config = dict(
    encoder_fused_qkv=False,
    text_encoder_causal=True,
    beta1=0.8,
    grad_clip=1.0,
)
Rows from block 3 of the text encoder of a small contrastive audio-text model, named by matrix and row number. Rows with one number belong to one neuron. Each number is 128 + 32 x the weight over its row's rms, rounded and kept within 0 to 255. All counts start at 0. Numbers have three digits each.
After each neuron's rows are labels from the 100 texts, of 14976, where the neuron reaches its highest value: "tokens" is the input token at the peak. Only what is clearly more common there than usual is listed. The data: read English sentences (LibriTTS-R).
# fc1: MLP up (text_encoder.blocks.3.mlp.fc1.weight, 1152x192), inputs 0-95
# fc2: MLP down (text_encoder.blocks.3.mlp.fc2.weight, 192x1152, transposed), outputs 0-95

fc1.647:092121138183120067134090069145075186111094109162130159107143124095172166120102111101149159115110122115081112113165143150116157120049081166125156111110115161130120180134079130130102160189111118142143117146146129157128194162159141194121123135147139104139123071124131132060148102148121152127
fc2.647:149137124058146190129102123180146090154135200095129123138155104159135169089147153033149107183078147158115205176050104113152163123169160158058162137127168146088135125129173088136114083083160152118152146136184086058136108155068081062139126126161167121139096120166151150113119159150161162170
tokens: "p"; "f"; "u"

fc1.122:119100084143178113104139131084132109122103161181073107131106154127049071102140120183083122076120142132199131088107125155110082152134131097193084144113108112129168095112088107113153112137110144129050186110091140071151118135108092119101106105118150194151156142083168135157186133113161119180
fc2.122:155125135137085129101132141218130088111121174154219116114090135117093154038066136142092134110122106172142149145132111130131094083133172097169090121125151158096106182086190122219121089135221135088139131107118179132123125119081118150099127142124152086113059135116182149065141087123150126148
tokens: "a"

fc1.725:121145108154127120169179072093097151086139102178083156161074101093146144171148070100140095122130190105124100102159101090128175115076128117117137112152132131121074096082096148107171155154115066080143112134160102155197097212106091172145082090122125116165164078111116169111141098173128134128
fc2.725:129110078063166195131134124224160131101194192116133118150108128203129154102137119082136105213155145126135159135060142137093154082151162132113153120127104158104109108119104101124182071078155134110104174117123157072079136151076098095104120131097192118148089128128120195068101126101145197172
tokens: "e"; "l"

fc1.735:140161121101134134104129126167136135143096132137107107154102140167162228131102138118172162146172182147144095152144108145108173111107092126126128127168119141067074141066130100107173148087146148119160125103144095235153146108150136203144180135174109129144112129145095134104100116136120145102
fc2.735:110088124135133131136147130064140130161121081097039110155172142127129120158191133138155121132119150106119119066125169122110130152114097148126141129111149097137156077179088089077134109125054110166077154160158093151130161130209144070126154109110112182202194120148084098201145164157140159093
tokens: "i"

fc1.66:143125108102116204095133147129208112118150123124220100125132127224109102091123167101148110244140113125067096119091144156133135101165103154102124114125125152179157101130117122129149110059104124140132123153119177113103138097126119117113167091117134042064128123115157137118102125114116132123
fc2.66:131127157112162154138132120177116082097150172182169135133067124144130092060071104112129151152114135143129142155111109110077134073169185142113137123111135150080120174120152140176134159097191144101145140145138156106111124121045092149125077155169180113089071135104197165058170103131158144144
tokens: "d"

fc1.501:069107110176097142157158083149093216072116114176130125116167081142136099163111108126181090119154145067069127136158136096161164142077124142115168136161146115148096104109140197103139191144133100111165121116108141130113147189136118167137121091150134078084105091131124155078113100104116138123
fc2.501:155194105060138169129125130204152099119153171113152108138093136122123186064115129082120100144108134166138212108080088122142128097152157088096173120145145166117150127096148097131168055110178117103104158132134098041147110148097084080101118118116146116166053149156144179076108116116157124150
tokens: " "; "l"; "w"

fc1.289:108106121154128136105164154139109075149117149177075137128067144080092084113149144208080163058121155169182127135145121175089046125121155098209093152135138129135173122138103130164112099140162137123069160116092117116105119100157133113096099146137173208154127183094147138158195077104154132169
fc2.289:173135125142079124101133140222135079114133176134226116116106129111098152022092123136101135099113093177151149151144108116141090078126161095157105127129165164095108176098199117199117101139217130094151128110119152106117130133063102134106130145123144078119044136116183150073147106137149114150
tokens: "i"

fc1.13:157148140062150140107093147166178123138123143102038074120132185158063154150134193159099131154150111181163102126098140160083077093149103112180065158097124117114117122122111119104123083108145180128076164119091102146107116129138164067092122148136125156173120201132136134149119150099146135129
fc2.13:139098133124109134108135122199145086093127186185191115117080151135072132044068126138079147121133092153146148158132146126131112103138163101172094114121128154097104164094166137224121100129180143096141152106100145130121144151075117152079117152140147102106061154111163145049151089113142135157
tokens: "a"

fc1.127:097116145099124147190138117182144177158150088106063172061163164099169129138117143111115116155168123123119152157150106146152126138168114168156117143133078165104122170173152196122117165110164166128155138113151149156112183115202142177121108175130114143058145161149115079091094085109129144123
fc2.127:164150134131045112120117125147139104075117130098166097137144150099126157131159135106123085100100061173142115149122153098115107107142074120117178096120157116114147074138207063111123116140174146036067143131113101099180150163117084087098098133166112132168184130169143137169181126145185104139
tokens: "<end>"; "n"; "y"; "m"

fc1.17:144127112186133099147156088120110159123124116159056137124126084122190143182130093130140107147155155139140126106159120092136188181079108138068162118141140113136059120106119119115127149150117083082147112149163087139156092212134076153136104112141119118138127075094114128101114087177104096120
fc2.17:107159126046125227116121145181181132113155115132112110122151143198118167140130123057123106232152157123124137130031114143089115113171126146097161086134094149122157122138121095120146099050108158097095169120119119084129145133120093092122134138182135145162137150158103180123114174092157136180
tokens: "e"; "l"

fc1.421:089130093081105128147100090086115192119090107125114213130079145077107122173154115135104156128160110160129116148085167187149177167149148121166144131140036102140176151191176109089175106128113132133102147101139080193175101135141136189147143171111085180088098135169129085143128103092100136172
fc2.421:203083142150110115139119123178129103159147180105170097128110123092131138145114163149149071105136137103160160054124082095163114097164132117138099191144167128166137096105137101109164031140255136075061104128145141114094110132139128093079119091093118130117129116167127104095141156149126082127
tokens: "<end>"; "a"; "n"; "m"

fc1.721:143098113198148074116162080110090150134078108176066158164106150065092104137113109187086100047098142115200115116152122123127089150095143090159085122124133120126109128126136143161154141208108100119075127144130114125171134140092084155124058089149125193185129150107139122118136071149151108130
fc2.721:171143121133088119099128142218136081123124171127230118126103120105112177036100137123113128112115107194127167141137087111140113080133156091142132121142156169108115173088186120208126077146225136094156128098131165109121127133098094125100127145109149078107046129124174157071119098130164103173
tokens: "i"

fc1.277:148163151137100133122164136138136151135131083156131138153079101137148200186133081103161096160151188143185119115161088091152161135096145101114107036168187154125098137088144138122137167123153100080154139131112065183182070182131117145147137116177092156164154117090082129076129096113092104099
fc2.277:141063076088144137133096132184132145132202188170135135167149117160132100113178163083150145173118099101083123130076205152079165075138118157092150114127124136079120106173121072111153097113138145143121184139154181143051169135090118084144130153085189073144118106150120182148105149141137210131
tokens: "o"; "n"; "l"; "b"

fc1.376:123078081107189108105155136142118114106134122144096089140119156116086098102169144153087145107089109141145097083118132132099058108157108112197100178109084092163159113133089115140160097125086152158061197118101132056147140107112118136075106088067147165167148177122168158166139117122158167158
fc2.376:150117142124094135100134145213141095101129178155209107111091140130092137039068134137085147114121100167154142146131129130139114081140173108169095124126144167091106177100191135202118074134210138093136142100114152147110130134080117157091125149117147103116055150106165146060148086119143127154
tokens: "o"; "a"

fc1.453:139076154084121197082117172155188098139167138126242082094164141177119145078103169099143157210115059126078107126093165121142152126182107134131143118105107150160163130141117139159102096095103152165148147089120141109086153076139157130135182121109155074098117145147123121100136143135140147122
fc2.453:129123141103150142130114137166112074116143165174171138125081129149127092071069123109133162155107136136126143159102121118078135070175184134118134121116127153067132179121165137177117156098196157117138136125138164118117129119048112138135080175150171111096074123120196160051200108129152140140
tokens: "h"

fc1.684:132149092186128116159178102098101161084137100189094179143069067088177159133146093120144100107138152129136086111185115087110155102074131126091134119133117135149077088077123151123150181159099083084166139133156139144159137203117097164118114118122120103160129073113145148114123085175142151112
fc2.684:120108077059168207126136126206158135105196194117135112164122121202128145102141124068143108216147152130132170127040118147108153100162147140091150131126116146115124115122117108132175064075154138112106174120135132075103124137081089094107112116094182121168101124126129193096114128107152198168
tokens: "e"; "l"

fc1.583:091134136114142187100116216153154115174149111072069100112136149177143177125154127107129169129137120153142162134091085127119113121164173132157120128165137151069142122180139094070104153046159181163095162127159075126145133135104134073158136172149099169133073144141086123139125145138120128099
fc2.583:168132149112103144085121132211128085100126158171201118107105154136083121042068125134088161128118097172137137192141118130123088099144174107177093116128149168093110161076157101222112134121176160092162175124114120108119159133052103141109118158164167088114091175124165130060123104126163125150
tokens: "s"

fc1.348:128097128109192096104146121131141159138105140149005113144096102141053095098157137138063137084128154149165127089095101144108085119130151126185061177126081115151123097128095134126134128087082141150056193149117140112155098124144118079097115157105124199155167141159159174183154111087155139149
fc2.348:144134134126101129106123136209135088108127185162212122118098141117104144038075124136105138115121075162130158183133120133149116091120188107168102126129154155086113171099166127214128097124197145099167134119114163099104148143051105139098129149147159077118073149129164150066151086122148142163
tokens: "o"

fc1.84:126118065161136068151101057106071148131113143115151207132170159084118093116131144118089147103108054095088078107187188151102120114095107149137143164104086128211148121135100166128149101189084127160145113098100168117105195143123130159107153116104168137114183087130132119104105132141163153143
fc2.84:170146119117124126129091134204124075141151204094172127139139109092151168081132148076147089122094119175120206145101096105163144113150143139084173157160185162094136147111204084149114048141200136097156129110172138053129111136095088071118104149096158115116069091163168161089133128165167147183
tokens: " "; "h"

fc1.576:132093134207121050100116120075082087152066084125086181091122132048122130118105120182075161048112091134168136114204131145119117150073119128175113129135091109117164160104138130166077141186135144151095145097117154154142170141165126167118130133102148187162118144108149087156145117143167100160
fc2.576:181140133146086108113105136206113061133124183090218134142114116093130163050103130104129119092091090182121176140147106095156116096120159122117137142151168159093129178096211105190116071160219134092163100093144167096123116129084095116120128150099142081108044117144187149069117128147138109171
tokens: "d"

fc1.295:138170118143148102173120098136114063181102131096125123112091140162117140125159122096160108108115134186172198133135105144130069188126161154104149128190165130100151115086131075104163123138161127082101169161115073116210113162111045079147112097159132186141164112149103163171092147083153092140
fc2.295:109081120121159113118112131164147165111125141179107134130167118158122162131109124166111165140167162101101105181134106180165168159114115096144109144126098182161031131137149180165139102126070148159197136148087143185122134117158135197114083111153088097111100134137099118023117087108062169113
tokens: "i"; "a"; "y"; "g"

fc1.673:136116113184157082129184083098088091141052087147110171132086167049091108130090128162091121048140168136202129177153135099101107144066126064174103123108152107124135158117127090159145162205142111119095119119129110113155110132103097165098103115159156205168117147088158103134174063156142073132
fc2.673:178139122143072119107129138200131063124117175118236121126105124097123155030107124133115118102113086186126154137146105112135101079124154098141132121141157167105123180080212119204118081148220123095153117095144168101126130136095089115106134136112134090120041123127186162069117115146157097154
tokens: "s"; "l"

fc1.522:101084124209168065156166088066057157116094120159125206130130159080096092114094131178108131107099111110138130133201180142102097116088120119172115128092079105153128148159091189128124134209106120162116146141124175116123178132127120173139099087110123140149127106118149128150151078152151135149
fc2.522:156138128123120122111102139219128080124147190115198131123114094113136160052094132092124128117095119186115185160127069115173141097136153123098145130140156168095125157092189127179133062140208133088170116112145158084116102115068081110106122131121163082086039103152195157058113123151152140180
tokens: "s"

fc1.395:122089117185143080177074056103067125143135136134128187089151096102156122126114109143113128104096078099047157164168153113111150153093101148114163153105083129168134121184104154136115136181089104170134116098179151135080158118137145138151115119115166134114116069181158110113145116143130158133
fc2.395:160149122097137133124077122186115082148143200111154149137131080123151165068128147072158124141076105172121195171093094107148150126137161132057179131143182153081125148131175095143107081131186137108175123126166109060142109146055065065118092137134157121123063085183179151096117142177157150178
tokens: "p"

fc1.305:145093112135181119114151141124107129120125132164100121150099176111055092090166129185049123084088136128182130102125150172089048125121140084211082143086096119155166106120074105131128108121090170161056201116104130112120111118122114133083111108107153161174143178131167138171150130101172152182
fc2.305:150125136134098119095132134210136088106125169151215111121094133123089139039065139139087138107109101187146152152138111125127103083126167097171089120118144167085108184088181124216116105131206141095150148110125164120116130126067109149098130141132142096110057141113183147068144092133152122150
tokens: "a"

fc1.588:188132174132118128133122116064116133107105147125142122185115149125182129154115105125157076159137138097124125172164101104153145100084146079066158047132182172113099091118168146098136152155098064092137114144141109126166069163109111103147095071174084111173104118109138147090101129136109097046
fc2.588:069052128098203151118099152113144130127122192161061115141142119168133083141126161108111146180164133143109165185082144157046156092173111150125122160053109132134140145188047127127137132070073141153130204186139158099102137107106093129116096110203174167129190139157161154158111167114141197133
tokens: "f"; "d"

fc1.32:112160104137127145129079105168154173176140072084168166111141170127173171183096175135156165161119160110139113132111106105130172144099156076091147114143175136144105123153175159118096147131152120093133137141148106150136140124164192130158143176122105084085107159179127157129062125120082088094
fc2.32:131170142144104120113124146092127179083139056136073091180107156119129115166132160112171116111168207148163081113111118151080127096140109146107114113080125153121081131154150123106152126125131134096044208152103100147192136070131120122125155111114125137176182133100118117158159173134150122091
tokens: "<end>"; "s"; "r"

fc1.482:120093112127163130170207098146117157068156127144145132163069112127106103115119069101125124140135175076148088113120165113119112101135096156140152141107125066153142067057121180130221093124130117067130125123111154095119120128155093150092136068130163117109145125093150163159162085109123152164
fc2.482:142145120120138136148138116243147129093158187165180117127077115132110178051101109113120124143133131156136147120120108121105124070136191106139126103129112191101086130084142130180173071118214123077146156101115149119124118139070105148080124121131158095125054145119139155031094076109144155145
tokens: "n"; "b"; "a"

fc1.155:151102090174158078113167102085066097122069120144091153155104157067085103129126096184072141073079135162202108101166128111090104126076105093164070120138126115137125139084099105157137118194139136136105155119108139111161110145136098155117066121127130191173133148073164126126170101153156092158
fc2.155:172132131140084116096123137216126070114125176121230121128102119102111164033105127127107121101101105190135163136142098104148106076123161096136124116142156171093123177088193117206115082152213125097157118092138172114130125137092097127102127139112143089118042117125185158075130101146147103158
tokens: "d"

fc1.579:137163099161149139126137116055086095167094157066172174118096163080104146156179127143129138141132177134230171094174128124160136138101096105146098084183139121063130133051180043093146162146173164107120101147150079173155070159152123059107070085150103183138099126135123137178095111146131083119
fc2.579:170159129121036135117122133216147088093152135130212108108120116104130179060126112099116107113121066168125156133122107100105108072141136102142151106153134173143151145059159105205115084120213125059172121087107158090117176117096107115086151148122153082121112150140154128094075088141167102156
tokens: "s"; "i"

fc1.506:091085113098186143098141112120095152090106131173046105153086152111052114138153121137085125114142162114186142119121162142079070127145096125206068128104115100156133075138090146135153115112132132145059169104131128114159098171120119090078097076101184154161147190134127180140130145091176127163
fc2.506:155127136132125130104122138209130084109133189149199124116100134118089131038061123145101139126116108169132150161125127126135114070128195104166099130121143164089104174108165137213131099126184136103156143128115170098114123125055104163094142146136138074106060140112181157051137087119136143140
tokens: "o"

fc1.411:116143137143085130169150103116091165116142119166065148122114063120168145132149086107163126123164190123146097128177095083162190127072135133081156100168130152111056089092153157101107168152104093122188093159143119158151123176106111164163114121163117115157144083102098131092095109173115113116
fc2.411:117090137052161190114129151155154118147134154148088090147129140223109135141129145103142115255150162123147150115054117167082141106181150143109129117107107121115125117187090088120153067042097142126065167154134108140134130112152157076119133118143148162184142143132109116128110121119136160182
tokens: "l"; "f"

fc1.526:131158127113155133112120119111150143178115116119082137147099139138138159178218115117104101151079160163188176099120111108146119175147110099168106098134130103086138148137107060101142101124160106102105104125165050112190089164122096026115081112109064201176135139160123136164109179131143137153
fc2.526:125162163140062148118143138172150126046169088168142134101140143141082152119091102124089164126151096124109099151131142128098105113122123146161153090121088121174161114101140118161095189138100144117208111106072159101096192112103109170100163168190143076114158165095100115112158092102134143163
tokens: "i"

fc1.359:133113125103105184111107120153187143080190153084198119159172099171136107123123128033183149213157114100092170131094137128120222107147129188086206123117125135136147107118124154127131142090135102153171084119134133132120142107111124115129158116127127086093119141156078147120107173129104128131
fc2.359:146126151138140124122121136158097072119141146163176137133066125119128089070087110115121172134109145146120120128142098098041124055173188143111140106119136118082117174122154134172112189129199135116145137132146175114100115106085102140132106163188154111097070115111210166086184107144153118150
tokens: "r"; "<end>"

fc1.434:170174167167101109141142161180140082112150105123185165114132136090168137127109107127159111134120100148109122120161152056129165106109148117097173115156211146100090127069157158161110139144161062064170099129144113121095135133155147151150139123173088118140106101088116105084078093158092140140
fc2.434:056126133050209185137112138078122181175099133120088128105112142200115124159136132114105146186116216139135151149058103157074129126155153134139109130086080102134102095153081092115142155065072163174096160142156132133145091094148146080124087136163101199155163158155134169125120135091123104136
tokens: "f"; "l"

fc1.218:095164112156090133148074134128120168128154123159039175057180101095167172124105140129110177110135111118056141104155097119173168160094127161124156156091111111119110157165152153144115163183148130164156106131124168162094186098155137197130120183132130123034133087086119093079136124090109107153
fc2.218:128137125130096132102111150097116074108107113080099121166197122094156148110179129070122136094085087174121145193130130093125106117126132125068187088121152146121196126151175033134093112120092128128188151120127084051142152137078055073117132135182149119200145155162145122173167174151148144149
tokens: "i"; "m"

fc1.91:125188150197101099166139166126104167109150121102122143126125128096190171118099094100157112151152154131123126155166104125158148140054117151069153090151175150122092110132160140123142175183117077122156079142161111161109108166182180174162189138131090109129086088141107154121073080162089132102
fc2.91:090077111094178160120117115120160135189091161098071102149126124187103123149154157125118107182123153153125183121090107146081128082146116094145111145071114123131120123163047114118130096065084124137044183163120096154147093130124122067126098076162090237162168161135146141143109146137148155116
tokens: "h"; "'"

fc1.291:162114131112111152090093130128194102102173117059255116117112118169150151099094120064195125218138100101055123122081130136122200087156104174097197122130157139149142104124117155158118114107130136137163126105124163147119170090142130124139165095120130085079114111145100121140122133147120104134
fc2.291:134133157135143120129124131156093079122145143168172146139068126126137082072091114110128163138112144146122131124129102101040141062168194144105144091134110134077129186122145138166124202118206143107146138126146178123108100110085111137131098164176154114093070114114196165078187112137140125134
tokens: "r"; "<end>"

fc1.403:133139105154144101150173078115097174105115101142142156171081104095160144151124071128150111101130160117125059090174145098121177119066109151090131116132141116151096104093095149125178166190118043072133127120162154129165119185137113158137100103120119101148131072103139151109122107173136141106
fc2.403:132132076081184186139146129202167126104184194141127122159099115191122165094146132076146104193133152135136163120061110133105135084151152133100153129113125163120109115110110093132183066093158121098099183123119123074122122147076084088094119116089190120176097133136125187091109113122173190173
tokens: "l"

fc1.706:126129127158136108100112157165153147130122155166146102100115131119175158055137143124134171093167157087085119135183142131109163126115110122106165127164130141068107111162150118129096119188097114135136103119089142095126137067150104113119110167140120089072116108104095105141187113199147175124
fc2.706:140142087073184165151134094140116096172104136075163142112140121125111100089138175091148077134089120164183163079140176109102107103124096117146119117168147156099170107141073126119154120120075113178064163086164113134128118177148136114165192103085092150121076169155179157194061201133099137055
tokens: "s"; "y"; "l"

fc1.603:169137124141070167093118146129177039140150150075250103112133154137150120082072140146144137165109088114135136126154157097113148107147121099134151130121159180115165153075150082170101121113168122100151095088146125148118163106167148129136194123138134081104116141110167123126090122181117080115
fc2.603:080113119134175142188133139060109211094143085155055138149120130153157088204160099104137134148158174097117083113118152154072145142121124154117140120122087107157102113150079160073151170110023107150104152152111130179160129138131144170154093094104119162130190138107068150162162096126138172072
tokens: "h"; "g"

fc1.487:083128142165119122153114102119125172120104094170063179087118123117133163124127097098125116105144157089111113105128040140166175169062085158117146091137135159120061119128113105086153211171093142095177127146133132195174133162146106214118121124129106155129132134093120117065135129115105107139
fc2.487:138113131057131185134077145169181110163138230154163087138123121170149156131099146106144093149124132119118217158047108132163126125207145096116145163124139131123124107128144133119151051093214196109130095134153125093087102130096115110095098130100169114105119162171134117089111129112136120195
tokens: "e"; "y"; "l"; "'"

fc1.568:103161120146126090157141098113082110114079114143080138099160096135146177173088084121158130121120161098155132108184124064178149180077121124067127085137160156102099141081173108078112132131154132093119120141117107166183074184122100178131097105170105153182124086124123111109064102138142058094
fc2.568:121166154073095162142159133108154133094159069157121127116127142160114107123114142067091137203178136110136096108075142119103143149167086166106149026161087116161212081127121146116108141081078111119127112075098121133117194150167133170125163177125133143113145139140072118109085153074069117172
tokens: "d"; "i"; "l"; "f"

fc1.608:155119102145154120138172096144137129086162119119143145132059121137103127134194090109103106149087155118147088072114138134104135153161115119135129174139103087161126061074133144139185060095076093093130119098151138120151148125152072099106128112120169129164159143093137166173123083125161139169
fc2.608:112124128124170135128146122216139150098160194162133145109096120155106168067096130119116153153158156148128144130111108147099139071117202110139121094107100192079074143106117130157176093130174144092141176121100165121101118110076126166087118134148153126117068147121131170017109076094138167146
tokens: "b"; "m"; "a"; "n"

fc1.671:127166152147092155142150115124131163123128064134088116158106115131164182214133107124145078142170212115166118129150091106160164142093160115100106087180184134105079106082154109126154165139131102074155113169137052170176052198112110146126108086171076156193161112121095148086125101113094117071
fc2.671:121073092085140161133103138196146131120214205138156135174147114167146105110152131067159126189133123100099164158080167144117171081148143170089162148130152156101129102152131082122161088109167118149162122124156159078065156129080105100142140138090219079130126098150128169106123136132126203152
tokens: " "; "l"; "g"

fc1.626:190124116074120153092119144127202128157153105075255129158120145156177132128102143069178162216100127143108143137122164110144185100140152157066144120114141150105182116080132139151113125117154108133177097095114134151114157107173118096152191108128129098092114134155152131167095124170106110093
fc2.626:140165147135120113119154134156094079096144116140149135122070126118134131085073112112118159142130134159120112130141128099027130067135185137119137057134111145082110188094151133195127200126171127102145162123135165095121124135074111156124131164205123099093075121111179144051151101129142123130
tokens: "r"; "<end>"

fc1.368:132145116147107127138151100140122165091150082134116138161093096146176167166145094109180104160161171116121093120155098071125185128081134131085158059165183138121072098086152118086160170144132081071155108166127096150185090200157119116157137093152085108177142111109102125105096090157107138073
fc2.368:137093075116173141139146128220124148106179187134130119176102113155135123089155122077147111180141146114124136138095160139072151058134181138102150130108122163099096092126099104119203072131162106105102198150134152084101130138063096109095126107122186104157092112125145193090100111138147217143
tokens: "n"; "b"; "w"; "m"

fc1.393:102136131134080106113123175094139146123137162192136106106140148105124170122061177101169098152165093152130112192130168128141163096101147140063167155147146176069111206097155093135104091151050137126172081140133150180148147125104156145117187147198111119082143095149095114119102077113080128100
fc2.393:096107124121138132150133139062140182142119061107053116121173132152145110222181137152151110149156141081136107078103143150129145176127079133132128125111090099179134091153071142062121152108049117167079113134109103183138140130190169119142128104105096194153215149126060105202104152118096124096
tokens: "<end>"; "s"

fc1.77:100124091170108096146123111106115166181117096159089140098103104103189214177123143140146112113133186162147148109136094139132134163114104119104082095127167148120122183104082118088155131134167143073109134116133084204153077151140117097164094087160085117161096135159117158098085106124105131106
fc2.77:128074121098153160137133157104156134137154127111096106182151153166123098135176170082151116168119154088115112108061160129110122113159069170098156151117114069151170101166126124089134081093104143156063154121169117110101161112170142043103171159072166133166160116145108108151179177123138186160
tokens: "d"; "y"; "p"

fc1.463:148163129163107115158145107115102142115130108160111172150138068124184149174125081098165092113147160147143109113182115064160160127087133124087153077147176159134068097095112155109150158166116077091142103169145116154185098206093087150173118097155112103160154088126112145084103121154106136094
fc2.463:092090111041170186135118144137166142147155165136101111153131140222129133103134130071120121254154160142130155133027115165077137103175145129107130123122098122119112131151072097129149089038105158133083165142121133118108121110135141082106103128176159163149115142138140175112104136096151170177
tokens: "l"; "f"

fc1.488:121120183157082162125144166152134192059146054125145167144185092118164146162087107132183151118171065132078157133154155124167164090125123120093140089141116170121106153152109179170103133135186105082163130146098158118104127121133154146182164127148066129100146132137092135099065100070112133070
fc2.488:160151132138183135151107127150143121181102121093154089118135093103128158107194171117135080104092149137114187042132156091138081072141132117144179148109152109166170102141090085085128052157146125154060180118171094105106131159166135059115147098114110130181142137170148153180129139188124148116
tokens: "<end>"

fc1.507:134183163092077162080112208154161108121167134135186070085155138180136087141068123108144102153146156111151116140134127113153120124136176110095138155154185144086094158149157162135085108079191116099169118140147123108094098122143134097149184160147084051089115116098101130095135139130073124124
fc2.507:133162136112070155124142120183133111069125111146159142106107146150110111099084115064119161147125098141100132181118123123114160122138122138104127059119116169089124155096136160177142207085093116071194135110088149129158163150085075178134136152201149101091091168135152142047097089118140129109
tokens: "h"; "g"

fc1.194:118140148131128096144160114082126135152124143165102142143151120124143197156079103112173130116160123116165128177197098119160173139070107154089113048130167140076067103079139132091092131147117084062137071124124122136161134174148141132131122136165083142173122103114107096114047103155115107070
fc2.194:080075120085163174153107145115143176148142114121087099154126169177123102155131148109133132186129195100110118086086135147097154112155106152128119128110117111135155099200121151090149127091092146198092141160120138137098127114174172116133178148106134195137147158110104128125104193131080194110
tokens: "f"; "l"; "d"

fc1.2:102130101129180099067165116102135075127124172177107120141077135133060116115152150159055153093114178160190142100127105145133076152143153102217076121144128105113180110145151116113112126148143156116074148122083129116168097159138134110106129114117163221173130193132158107168187106133155119162
fc2.2:170139135125089127107120131221125085106123174128230115117096140113106151041093133142095122103107084177142153168142134128131106087133176111161111131140167169098107171090189116212132101130215135099158138120129166093115131126066100143100137137144142065121052134131183159059131099132133129154
tokens: "b"

fc1.167:165152176137064141107133100093109138158129095152111143154129124115149202200104102111154124152138186163165171173148084103169154139092145100086113036193202154088096114081163101115109141138157119108167085159139084146162078177107148147159142104192093138146142102100093085115097098120089102082
fc2.167:110047098073152140131099155097141090154175187089149121136141117188140086084153160075135163211142079125095157107093149157062140115147126162100164120132131121118183106186082052107092110077148144155125129113173152126066176112137138095151127161134179142112093100156133145163117174139151190168
tokens: "f"; "l"

fc1.224:131153191104056155084147169164140082125154123112162073125120132147173126139083118108144119163183142141108142159102112111186126151125139124120138131179190143105126124158224142129086144088170098149144100189154096095146117124133107096183169138162079087122145112095106091079108149108068114139
fc2.224:163217127121119156126118117130116202080160078169129135140131133135120151156117110130163142121158130079133095100136103156132154119110121137130148121124112167174106090126135134100205123140139120118139058070092100172146176107137140162136164113095161115131107150108120134134107094106141110060
tokens: "s"; "h"

fc1.480:148079140051152221077173146121204128092121103134166072121109126214092088084114145147136116205111116129113073097078162127098107115155097123164099136118120139177129117104102172159161123063102162136105147115106147088122127104121135155100159125092128080095152151117151120103094115109120134134
fc2.480:129127140104149154136122127179123074113141183193176136114062121156126112068072114106118164156110137137134137163110107128095140088174181137120127121120121150070123170121143132183123137097191141096143143126126153132110123139045103144121062154146181124090067133108202166054181088114161140153
tokens: "e"